A small multi-label audio tagger, trained from scratch: 1.8M parameters, layers 8.
Rows from block 3 of a small multi-label audio tagger, named by matrix and row number. Rows with one number belong to one neuron. Each number is 128 + 24 x the weight over its row's rms, rounded and kept within 0 to 255. All counts start at 0. Numbers have three digits each. After the name is the row's rms in percent of the matrix's.
After each neuron's rows are labels from the 100 clips, of 14976, where the neuron reaches its highest value: "strongest on" is what is common among them. Only what is clearly more common there than usual is listed. The data: short read English sentences (LibriTTS-R).
# fc1: MLP up (model.blocks.3.mlp.fc1.weight, 640x160), inputs 80-159
# fc2: MLP down (model.blocks.3.mlp.fc2.weight, 160x640, transposed), outputs 80-159

fc1.165 116:118138127151103154157108140102170150133110142076092107101109183096122118154102118079134133089107113175115142146120173109150140124152133109135110143165136124149124118134133140126137140157071124140124167122146121130117098116146135136098100154
fc2.165 112:151089105144102145133163176113108108121120153093134102125108122095114120094102110077097122123105134160088107130099147174159136162117152112133116152112167170158165100140124116172092144115146125086125105120095138149106179089097148132139120119
strongest on: the word "mrs"; the word "mr"

fc1.404 099:167096132123111152144100124143144171124107119158117121091105168142132122093112167126108138123145126142075134142149132104119141143127061104117106107161174090153124132115166145104111154120116151120161187126077142111126120131152085146085144145
fc2.404 102:095108158132123125134140129101116185129118155177117106133171129094097108164155105125171096133190123155135184157126124138166139160104141122150120101104111127141112139125142144109122148142142128145151135108163131101114123125132126118154140159
strongest on: the word "about"

fc1.271 098:119137139165132120138110130136118163127089146116125141149126127087119131156119114107147097090135156122147105177152161139105101127137073148080076164122132087124074129135111120123115131147114141154089126098145146096140156121144112111114089161
fc2.271 091:124161146107169094154124083136154110115139159135159139107148110182134124114116134133101112079133144193137132151107145137162113131120185135127141171167113123131096127132139133162130134134095092112118079152168120136163141120135096135143119152
strongest on: the word "me"; the word "to"

fc1.441 094:132116168137098138132134136128141157106168134124083095145115154119149132113051127125113143091095159146118102118145132137107109122130130127141113156170166136130076147124148100090124110127121129154130129079140108161113100148161123211134113127
fc2.441 087:142138163107142118134108144113153097099109146131120143112140126143125130152071135114133121099144118113088124129115106111084126122142141106122164080138090145086073128102139138149141121096116106191110103133104123145127127170089114114172146115
strongest on: the word "well"

fc1.557 093:139114167106153163150152109136108124112167113133119113073104083138153142083113161124105126143126134174153114109108122130126091154102132165139109147145127128114094135147145097126118148136103108122127154129119153155139120178149142118123143090
fc2.557 089:181160154131132161181124142151150105105105130148123116160083153162118125155187094182107154140149146169155068149105112129115117111083115139130136157130147118113112162136108127140112137129113103155094099166125157142150155089117123129159131140
strongest on: the word "she"; the word "said"

fc1.573 100:134093139114147120135126127102135153113133138108089108139138146188136120111085122125137158142121155153096139120129113154139128140147125141134078141149184114165063144126135089173135111143119136136140127100144112082134103144125156161128133152
fc2.573 096:125109161112159140145088158099150073092125185130150133113134139157120105157101150106128137158125153154136118122119115132101120117139124123102134105112128149036122112108132120105129178121149097125101148155060094185138111155157143113130125153
strongest on: the word "well"

fc1.583 107:139134135131039168147131111090153140126133141121106115083101113107148116135103155096120138118090162125111141148126137108140135139151122098113080123160146130136124119125165102104099139105100120167158152125125123111157180144170119158101133098
fc2.583 094:150095145122144132111180092134151148148117107136077093156125107081147141123137105162114116140112153139129136113125131144151147150129136126127138093113100147154113068156113111151096165149131125111126086112183149138099124099123134101124128155
strongest on: the word "mrs"

fc1.545 099:120098145104142172114106139105122113088136128117136127142138133112140169128078153131128160138119116144110200126119129139119113141153093114104132170126147092142142119106148146173114149165138136099112146109110105090142111146185117141075130151
fc2.545 093:070117115149156134174128125129148115142113156159134125132113149105126115142135108124112158124114111108146157109102132137139101109131118121108118116150101144104140108111138150140157173138129168099111155160121143136100120143122172110133156154
strongest on: the word "about"

fc1.206 105:220077106121133155142095085086118173141130116170116122141161139171127142085118131117123114131149121146074151152121120147114104155109082125138125152136121107127151144100134135140102170168114119124132158114098099112146129139164091136125164121
fc2.206 112:084089106165115158160158148095083144088174128133121160084162144154094104162130116070168125126152160119139138148088136137159104159132146130155130117132134127112150138115132112116120118118167121148155138122126102087117131087129087115157180109
strongest on: the word "about"

fc1.229 099:137120137120111125170133127107137121128124168156104129167153136122147140148123175136150149124090132105138109176148166078126135146100100126169117111159087090118119092123111134123091140075103108105132183118107137082136113128122084126140123128
fc2.229 098:123144156139141126094154121143164126112120122107108101129153142127194134110126106121119176127143103134131117164122096088188146109147112149103130175122129103157095145164093118129134140136149101123195121130142124104140113085175121122154131168
strongest on: the word "only"; the word "on"

fc1.65 094:134137108125150164132116067124111141110100160125078148152113133096114130186115122134156140143127130099143136143129165092118134154108119079147123175103135140151104145108121152116102176099102164149160157090120088124142152108129142118075112151
fc2.65 101:097131142106158150131126072101088140121111106109158139138106140123100116136143105117086151164211139128116136139151140100105131088102154089093127121171133060086173150139134128126123144131104139097129117122153105140110082139058117138155119139
strongest on: the word "nothing"

fc1.77 110:130124150151100140144127126108132130163117114085087099108090136095159138122110119078131120117137121163105130161109143110153132116163123113177123148161132109129135136129150131141101196156113107140155144141124089159113086150158118146105149132
fc2.77 121:113109112174135140186147154095106108091160117088181150090088106083096096166111143078118132168122137144072087076107107133171107127112098123113116115143154185119130106136089128123111136122105139162092147124123125157123141109127127128112166137
strongest on: the word "mr"

fc1.208 096:133117104117119078165122076138129155144112126089152076161131099131136136153144154127169122137118122149141119154113138140128128109094104090163104132172104151137110139157131140149100127089092138167131131110145131132141162133149115105146087139
fc2.208 101:144131107143144112166130152100132106140158149140115127133086137167070135121130120115110064113119121125095126122132133114134096177104130112103158097119191146128152139164131114086122136171106106137170160097105106142155108122115126122084126152
strongest on: the word "mr"

fc1.308 096:124157173155105093141094119125112157111072145085138087117103127117139147101127112073166157110146182144118142098137155151104124112145116119112126131142143120131124158136126107130113121120108142155109144097130136117138142163146070108141063148
fc2.308 085:154140124062146132134141150088146082134155178100127115151177150121108114136089101141117112113125136125109171080141120112143131141136116144133148141121118121129131152095123143149126172145093160119122105107144175105125103142143108181108120145
strongest on: the word "me"

fc1.303 106:136113140151128094110148124160153146119135169122087135123113119128081102108107141089140081126121149124132080125082153163146136146104108105129097156112102101170142156178161120150120147169132148122174133132112128160170134201128087158161101115
fc2.303 098:108114129177153132096077161111099142095111135120120095110085157136112101144166137139134143127144111110113146166115135133123144103136067108125133081151110085103154125111125152130125103171148113111104154153140164119096144149139141173155119137
strongest on: the word "she"; the word "said"

fc1.56 107:136117104142152132129136104089139137081094114141150163094133082142097183133120181147171170113147121146155127151109140105134151134136083138144116125124107066156142119147122124146064146141124122080177157125112141130137099115140132099112100155
fc2.56 099:116105117157105102112105146137092108138088187139132117124144129105153084105112134126162119110112155157123136100095101142129145131148110151085110077123122129184113135097156117153145144087124125143117108129145164127116129157111136074125154166
strongest on: the word "about"

fc1.213 100:146127137155094169162116136112147101123154125107152125128137161110115114124115117099108134159109144133138109121151191176131099157145118129130116166135089153136110114141139098111109115124117112143131160096105108115121195139105147134143112092
fc2.213 100:146134109079116145120184136100141113160130137114113134102146145125117154106105109092122125138097122133120157110153127144137147125145121152141128099139128146164193118113155076106094156127164094130153109130139144127109104094131104117116122121
strongest on: the word "mr"

fc1.637 103:125127140118108169149145122137161146107104128094098102120129111118119126160117145157138126103107116139117122115112184105139142125123104079128102157155080089155115104137140151155135137127081130143147128119167107174137156097154125160114076163
fc2.637 097:108171144147155136136144132086143144116139159111115111194117092126098129115152134145059111130132118148095138093089141114155170099119084104143121119118156144114132147138145108144120137119084126090105113158134116135090150138131131123094128179
strongest on: the word "mrs"; the word "mr"

fc1.129 106:140126128156102163127075110138128133144139115144148116142145123133121144127129108099118173102146121147157151137096096138181143156140134140131114108107119111097140135125171138130120156135117131161125122145093100164134162176084093084139110103
fc2.129 106:080133150113137124149170122152106131169105132145168101089108145127120177116126138177125129135148101158135123126120144136134145128169127083118096139143126141094155072127097143159133107090140167145105156113106150151151157137109075079148111115
strongest on: the word "can"

fc1.566 105:151133130134130142188092133125119139084122132108126118136161143139108136093110133108159124120128141167125121115146128131120112126145129114129105141189150125123134133127180101110154126131125124135119118156136101150132136147099134085140092116
fc2.566 107:138099135128142144096139144145129128123144114119133147128124133139121092088096144105117163098183131121142078133111106136141142123116153111126147140161160135101137184106095144108111123117132115133110134107132119105085161119141144137070129119
strongest on: the word "mr"

fc1.593 107:132142141110139159141136140085129161098116141090098096113114134126142096156124119108150110148115104143156154132112167127124152118123112109123064178160078118151107105113161134152136113113064140108146145148143108149130170106152112159114117166
fc2.593 098:130121143160124122109116120117132088102132194111125111156121085132081128090125128149063113094144101146095137106085162101158142084136104094111098115112135142135134105126106100140103142128126122086111115131104081137099134138084140146087118182
strongest on: the word "mrs"

fc1.243 095:107111127114152105116123126120112172144099135117114140166087125135101128107142176126158113171104148123156083157157110138144108153137074123138110143106109123127070146107138145143099122136131103168137129085147130100152171120104117089134111150
fc2.243 096:081126094130145138125169127135114142131166119144164114116112138129076165058150077139145150133105155133165132095109155133125113139132159162137099133146140116122087132135150129139098148152115136125164124115153117114127100105125096129125121125
strongest on: the word "me"; the word "with"

fc1.428 111:119105133136106100147137147130151149127105146093106147138094145110139128121118175151149131059073160164124131104139166142141128127134123105176108152148152128134079149121136129124133133165132124154114137158135093137127145132150107171134129086
fc2.428 105:076108136078133125146084162117129136102163138125168123108141149117132143117083129130133123115111128108150142107119117140121149127166118135114091106115120134146157145108125110173127127140108118119139156177092109140070085112142152115108118153
strongest on: the word "way"

fc1.145 102:118145143179087169171105131107128117102141127115125122092085115119149128121106116101094141116110160143112139124140132112150138124141124124128143161149174116136103112119110143149125135117122150144140153159121127134124117110154138112132155126
fc2.145 096:118134141127154140133136196084138147119137135072091090100123131156140110130114135079138127132166108125081143153128145105134150129166139125114110162150142153105092089112199140153125133157118104067097142121130095127150163085158115158098167131
strongest on: the word "mr"

fc1.17 090:164102145129100124133084112085115103131134120134121179168100157115138121102100109108110128133148138131109107130144087170146113159111111164144136167174185104091117156105123115131140138128128108152119183088099117138143149133135105172105131135
fc2.17 086:135075093171123130140104129125076148131162158125111127107149152171143157161097124159160138142104150086132080104121086127134161112117179160123124143123097105138106167135111158137141117107174103136158099127119120124144146106184087072124130130
strongest on: the word "about"

fc1.433 101:153083147160129101147149153115105155127104117126158129123079106081092125153129147129133129151115128193144111130117129107151158138124121123136102177149099125119135122147133147153114140182128080139149126137147133140122146114154159129106101137
fc2.433 104:160095160130147140155127148114112121128096164126130137135101136181167092128129135132116156114126080140145109112106105107111141112136101133131149154142127127136157145129145099159096155119109099096156164196117093118162111136124138084148145120
strongest on: the word "mr"

fc1.157 097:122110107124097129149080108099138120125141140144098124118173130144128141138113133110142135099126145141139119165081175120139143133085127122156117129132107061173117125161113133139106161100164157166154157141135104088147109091140139115196113139
fc2.157 103:181166141161092137099129143108167155124125085093105146144137107149179178133106121134146145135133119154119211140140116148149087104136123119109157127092091128187099186113146155124153118147122147111128091121160127137151103142118143115106160153
strongest on: the word "only"

fc1.609 100:125112083114156082158138104160125169146133128108106130123135143136114122125125161146152101113117127182115121160117143143151115116108085113159129163195126129084138127165135150136158117067109140104169100108125138099115125145156110145113148142
fc2.609 103:116118146146149167127152120094120109097178176091170140136122141175128168132118096153134168127147082135088105110140144124117116116139142118173130137132150161113150113191112092116103151140117112110117170138083102137183111107106096168118138159
strongest on: the word "mr"

fc1.179 099:176107144133125150132088124095116139120118131144051117127139129081140075111102155149124154131152152163080123156112124116125151140096108107108113145140173102148091105129154153107101155129128130107109144156134131129105106113140137163151103150
fc2.179 088:120132172149103117104113086098149129127126156137158181128133106131124143144038130132160115090157118104135143121108117140118060124099130129133119134164120119148115137141096130104154112120169092114139110149142124102127182107109132131113132135
strongest on: the word "about"

fc1.425 094:146166160164121099140134094102130179100103124098115105127097127138134158106122151137146125129140138126145144087133166105108119155131069102129102135115092160137141152143108147131059140152123123131105117109136131148148169142152159082112093164
fc2.425 096:126159133092097078123162132149151105122114122114131105123131102158135119122138130130086129114085141142118125092136132111129137126104116112140124101147122110101085192081145172132138127148111099131186124087137136150136150134114150170123111144
strongest on: the word "me"

fc1.252 096:120147107156124122141102085161125155126094115089108122131134139134122128136099170114104107138131144178101117172127140144189139115142143107134136150139101143132105144143128153121134156156102113174178163130147147131151165122086122107102084109
fc2.252 103:094102109119159119147144121097114085088105131181106154122126134152110134156114143102088113109139125126137153122115111107165079192170108158126154140158127115112128125136122127087096138127148166090117122150106156114151119122126098100104150126
strongest on: the word "nothing"