From a checkpoint of a small multi-label audio tagger.
Training: adamw at rate 0.0019, batches of 64.
Data: trained on short read English sentences (LibriTTS-R), 26041 training examples.
Rows from block 3 of a small multi-label audio tagger, named by matrix and row number. Rows with one number belong to one neuron. Each number is 200 + 30 x the weight over its row's rms, rounded and kept within 0 to 999. All counts start at 0.
After each neuron's rows are labels from the 100 clips, of 14976, where the neuron reaches its highest value: "responds to" is what is common among them; "loudest band" is the band of the loudest frequency at the time of the peak. Only what is clearly more common there than usual is listed. The data: short read English sentences (LibriTTS-R).
# fc1: MLP up (model.blocks.3.mlp.fc1.weight, 640x160), inputs 80-159
# fc2: MLP down (model.blocks.3.mlp.fc2.weight, 160x640, transposed), outputs 80-159

fc1.42,203,240,169,275,170,166,238,214,170,144,204,182,229,155,200,227,104,192,202,162,221,187,165,230,196,134,211,169,217,208,201,199,194,262,238,172,160,158,221,247,183,245,184,171,221,195,172,130,258,195,187,174,202,165,197,199,183,196,196,197,231,187,160,191,174,245,219,245,220,171,225,240,177,185,208,209,210,266,182,216
fc2.42,139,178,167,191,201,245,126,180,162,164,187,214,243,218,221,234,215,223,237,198,195,200,189,185,224,225,241,234,145,191,210,210,184,195,191,260,216,266,236,210,169,155,236,193,195,164,208,165,216,152,161,198,203,197,147,215,257,237,158,250,170,247,204,172,175,227,181,215,200,200,201,189,248,209,178,200,164,213,181,222
responds to: the word "see"
loudest band: 250 to 500 Hz; 4000 to 8000 Hz

fc1.431,199,211,209,234,163,175,195,160,193,191,224,206,196,203,200,216,168,237,212,236,262,196,219,242,179,157,175,187,186,189,187,158,219,278,168,152,199,208,163,175,249,141,188,210,154,173,245,197,201,187,192,210,180,177,172,152,272,244,157,201,250,227,212,197,258,200,201,250,204,234,211,207,233,180,213,153,231,149,179,171
fc2.431,206,223,162,194,242,213,240,166,224,188,214,196,212,203,177,206,196,181,237,237,182,202,207,200,169,191,221,205,235,215,173,242,206,180,188,169,205,167,162,197,201,227,232,195,185,227,179,223,254,138,254,134,190,241,188,229,189,161,225,200,181,180,166,194,154,192,194,196,204,197,210,199,213,166,235,231,172,187,199,193
responds to: the word "they"
loudest band: 250 to 500 Hz

fc1.210,184,200,178,198,216,154,209,183,137,241,210,228,156,213,197,199,198,181,163,179,224,206,190,242,191,190,241,201,213,204,175,215,235,187,135,170,184,203,212,180,227,170,225,241,176,198,176,197,213,187,123,156,235,206,162,250,218,224,200,164,203,203,157,207,172,206,207,264,176,200,252,212,203,271,165,169,221,184,169,206
fc2.210,226,185,99,201,192,238,159,134,174,207,167,189,210,245,183,203,182,180,209,169,206,225,194,222,200,207,173,198,224,169,192,228,227,172,199,183,233,221,177,238,197,250,205,203,201,209,229,151,214,153,272,212,191,155,214,202,164,213,167,202,202,248,201,201,206,201,213,182,209,170,234,174,205,253,189,237,202,127,215,146
responds to: the word "was"; the word "it"; the word "she"
loudest band: 250 to 500 Hz

fc1.181,187,184,220,211,224,233,249,220,167,168,220,209,212,215,216,154,235,216,232,167,168,220,188,203,185,194,206,232,188,161,235,123,225,232,152,190,252,143,193,207,212,182,218,220,183,197,184,98,206,249,188,232,190,218,203,218,270,221,188,177,197,243,210,218,205,236,164,193,205,235,201,181,220,205,209,172,234,176,183,218
fc2.181,166,212,176,216,177,228,238,132,204,203,165,204,200,199,195,144,191,205,189,179,220,156,244,138,160,183,164,160,200,202,215,262,192,179,180,183,198,219,187,201,166,258,158,215,217,151,169,191,160,208,138,173,183,152,204,210,172,205,204,224,216,266,208,223,190,151,208,174,215,154,219,193,188,161,201,226,124,167,269,173
responds to: the word "was"
loudest band: 4000 to 8000 Hz

fc1.436,196,147,153,189,237,194,211,206,163,252,206,209,201,193,262,203,203,216,215,159,171,175,181,227,282,204,260,218,196,176,217,181,244,210,274,184,225,218,206,168,200,183,192,209,175,179,206,148,262,242,203,155,224,194,225,154,215,216,220,211,227,127,215,213,221,246,195,190,189,177,169,250,190,208,197,191,210,188,219,190
fc2.436,172,179,168,225,195,183,213,202,161,203,189,205,210,202,195,227,220,190,272,194,190,175,176,206,193,252,166,256,224,228,235,183,205,161,217,211,224,178,194,182,248,178,175,173,193,194,253,232,171,160,228,187,206,202,192,227,198,142,206,189,234,209,165,207,145,203,183,190,178,239,194,168,161,233,199,210,215,188,139,185
responds to: text has "what"
loudest band: 500 to 1000 Hz

fc1.81,222,178,206,216,199,201,195,176,240,213,214,158,249,200,207,212,232,182,233,196,177,204,170,182,224,193,247,161,199,176,181,199,218,201,234,198,226,219,212,141,252,171,173,182,187,163,192,130,210,186,218,177,213,191,154,213,257,240,164,126,216,198,162,166,260,233,206,260,171,223,169,236,197,245,188,174,204,213,189,159
fc2.81,238,139,202,197,195,208,177,262,179,173,169,179,128,211,193,218,152,205,229,210,206,201,192,221,212,223,179,192,196,161,204,241,185,234,204,236,244,252,212,143,204,211,225,239,214,217,208,206,179,195,208,198,177,180,205,193,284,190,202,246,235,223,227,200,183,138,216,211,176,257,154,218,195,270,253,211,215,152,218,157
responds to: the word "see"
loudest band: 250 to 500 Hz

fc1.101,200,183,180,214,192,235,229,221,208,169,181,195,172,205,238,179,213,185,207,189,175,233,203,226,199,155,231,204,183,265,221,164,210,283,228,219,221,173,218,176,202,197,208,192,150,187,234,172,188,266,182,162,159,238,130,207,220,178,211,177,210,229,211,231,178,255,193,199,171,216,183,199,193,216,178,169,186,186,163,198
fc2.101,174,190,168,172,212,222,180,178,199,180,187,173,244,281,203,201,237,166,160,167,219,116,226,156,225,188,187,166,146,231,137,156,222,183,193,225,181,217,177,189,234,260,152,237,204,212,228,191,210,154,151,227,215,193,215,194,148,220,250,209,215,196,265,260,202,191,206,210,216,172,228,227,181,173,170,179,218,190,265,185
responds to: the word "was"; the word "the"
loudest band: 4000 to 8000 Hz

fc1.565,217,165,216,226,206,152,240,202,199,189,182,192,199,179,176,190,159,213,199,212,216,208,160,169,192,124,232,218,234,253,189,138,222,282,153,201,219,171,215,247,240,180,181,139,177,230,207,136,163,208,176,187,200,162,192,197,224,143,231,241,200,154,183,229,170,180,194,201,191,236,242,180,236,162,139,195,175,217,219,225
fc2.565,172,174,189,213,166,177,199,204,219,177,143,257,171,183,192,184,167,222,178,137,221,194,218,179,186,197,223,199,178,182,218,183,246,191,197,192,200,249,280,195,205,195,174,187,202,229,213,134,205,243,189,215,172,199,169,167,216,206,199,147,198,204,211,238,207,156,179,228,178,257,183,180,173,195,167,189,108,179,218,180
responds to: the word "see"; the word "you"
loudest band: 4000 to 8000 Hz

fc1.440,173,171,214,220,187,227,216,236,220,176,167,236,190,209,201,230,251,137,224,201,146,256,209,211,227,133,278,191,178,198,216,177,219,254,228,227,225,204,238,195,194,161,203,197,226,231,158,189,178,214,136,218,190,205,129,205,223,193,201,204,242,189,224,178,173,208,190,185,169,217,197,226,216,201,229,177,163,166,147,224
fc2.440,222,209,222,215,205,137,198,199,217,221,138,217,187,214,172,231,164,197,186,203,185,135,184,162,205,203,194,216,214,181,155,183,248,211,195,201,183,242,186,189,249,207,173,222,224,169,209,211,233,244,134,193,194,192,206,212,204,237,250,213,249,202,231,269,253,243,201,232,235,209,220,199,251,226,206,200,178,223,228,194
responds to: the word "was"
loudest band: 4000 to 8000 Hz

fc1.238,206,197,205,231,221,175,200,210,163,219,177,187,231,194,223,239,107,205,195,159,177,121,214,198,205,214,204,133,160,188,157,154,207,198,178,178,213,195,255,180,242,173,176,175,180,198,280,180,196,205,213,203,251,192,206,170,221,229,180,205,194,147,161,214,244,230,204,195,204,177,170,186,189,200,202,218,218,208,187,218
fc2.238,224,162,188,172,206,227,217,281,210,159,239,212,146,193,176,237,166,216,191,231,188,154,240,228,237,231,210,206,169,233,201,158,180,206,213,201,223,179,209,175,211,244,188,222,222,181,127,150,238,230,220,212,182,203,209,179,198,219,216,206,221,163,211,165,223,223,235,219,230,176,222,211,235,154,185,258,248,168,153,220
responds to: the word "if"
loudest band: 4000 to 8000 Hz

fc1.453,198,171,180,189,184,260,244,203,176,222,274,198,225,207,224,183,190,235,201,214,168,200,190,166,250,196,216,179,224,178,217,124,226,167,248,161,201,248,229,215,191,205,161,218,208,167,187,128,257,201,211,195,172,173,180,216,231,187,177,177,212,224,150,197,264,239,212,170,197,183,198,263,254,243,199,187,232,155,159,144
fc2.453,190,197,195,188,174,196,165,255,207,182,209,241,211,195,196,209,146,173,223,160,227,212,197,208,179,165,216,254,188,166,209,204,197,169,176,240,215,206,216,131,156,170,217,238,197,206,221,153,182,193,228,199,213,166,130,172,225,192,129,219,193,180,165,229,161,261,214,208,204,240,187,181,185,201,197,206,203,193,212,161
responds to: the word "see"
loudest band: 250 to 500 Hz

fc1.214,268,195,258,220,199,250,213,180,210,211,195,209,162,234,186,239,182,172,193,194,146,193,207,255,184,196,213,198,230,153,191,153,193,186,234,145,223,191,217,208,184,207,188,150,180,178,203,187,199,187,168,206,214,216,181,238,184,231,212,171,251,186,205,177,182,237,221,169,154,194,209,247,227,236,213,218,228,206,201,203
fc2.214,220,195,170,163,192,237,182,241,197,196,207,194,191,153,201,150,219,143,225,191,196,206,228,197,170,145,207,245,190,230,192,208,192,242,192,201,241,141,191,223,209,202,218,171,149,219,178,233,255,222,137,187,208,186,140,160,210,175,220,156,178,161,162,220,170,184,227,177,238,194,219,156,166,170,136,242,223,186,206,180
responds to: the word "they"
loudest band: 250 to 500 Hz

fc1.538,233,213,212,199,152,190,218,184,240,189,214,208,194,163,204,227,153,197,221,160,217,144,261,172,209,201,234,196,193,158,203,162,196,201,192,216,198,222,219,249,230,182,193,216,187,166,187,169,242,211,220,165,252,149,206,230,180,221,173,179,210,197,147,244,216,238,216,214,174,193,196,221,227,198,272,200,188,177,203,237
fc2.538,125,220,236,175,205,163,218,269,227,180,218,222,150,183,193,215,224,268,191,195,212,261,250,226,198,187,193,240,156,278,211,243,210,190,236,188,243,185,180,183,187,204,194,240,220,198,217,191,232,246,176,161,188,214,146,203,156,233,227,215,228,169,213,255,205,179,213,249,239,180,190,191,208,252,185,201,218,162,210,179
responds to: the word "speak"
loudest band: 250 to 500 Hz

fc1.254,203,201,167,232,199,154,214,162,199,241,201,175,248,193,240,230,164,184,233,225,180,193,170,205,213,205,237,168,247,199,171,213,222,232,227,218,267,236,186,191,240,188,264,205,207,229,236,127,197,191,198,220,178,206,186,248,160,188,188,175,203,226,247,180,208,183,194,203,162,208,209,191,214,196,192,227,181,178,223,180
fc2.254,186,183,228,222,260,180,183,210,243,172,175,230,240,170,176,214,196,198,205,224,154,124,253,183,183,296,215,228,214,214,136,204,176,156,202,202,160,207,257,221,215,177,233,210,206,185,158,145,188,163,239,203,215,234,203,209,182,233,198,217,249,169,227,210,205,251,198,216,174,256,216,198,216,220,230,200,214,147,210,192
responds to: the word "here"
loudest band: 250 to 500 Hz

fc1.634,200,198,230,188,188,253,188,196,206,150,235,208,135,196,213,182,174,210,198,132,210,169,275,198,195,200,232,207,221,239,172,174,216,183,231,199,173,184,187,176,240,148,207,180,223,165,189,185,217,231,195,158,194,154,198,232,183,193,213,154,203,231,216,168,185,206,233,260,211,217,173,244,226,202,175,207,208,233,214,174
fc2.634,213,183,168,254,203,220,252,205,192,226,223,218,167,216,200,207,202,182,169,211,216,196,191,157,171,189,183,189,116,202,218,188,177,229,141,152,215,240,248,177,201,173,238,254,246,211,220,165,222,206,131,212,223,220,268,228,194,165,198,242,191,195,188,205,189,292,211,169,222,244,207,209,208,253,236,196,164,251,239,167
responds to: the word "like"
loudest band: 250 to 500 Hz

fc1.176,223,195,190,244,210,148,244,178,176,194,205,191,210,180,192,164,146,248,187,231,244,204,150,232,221,139,168,175,204,276,229,184,171,208,191,180,227,187,184,217,257,171,175,172,217,204,169,144,206,238,189,202,186,122,175,233,228,189,195,216,227,169,164,212,192,227,184,211,195,185,218,256,216,207,131,208,168,229,179,220
fc2.176,133,187,226,184,215,157,215,197,208,173,188,270,212,172,202,227,162,198,239,169,211,215,175,204,218,157,195,203,202,192,208,228,213,224,162,211,198,223,235,194,274,194,212,198,180,231,192,154,176,183,166,254,188,170,196,205,236,219,160,183,188,211,216,198,184,137,245,230,198,225,170,188,191,213,158,200,152,219,197,184
responds to: the word "see"; the word "to"; the word "you"
loudest band: 250 to 500 Hz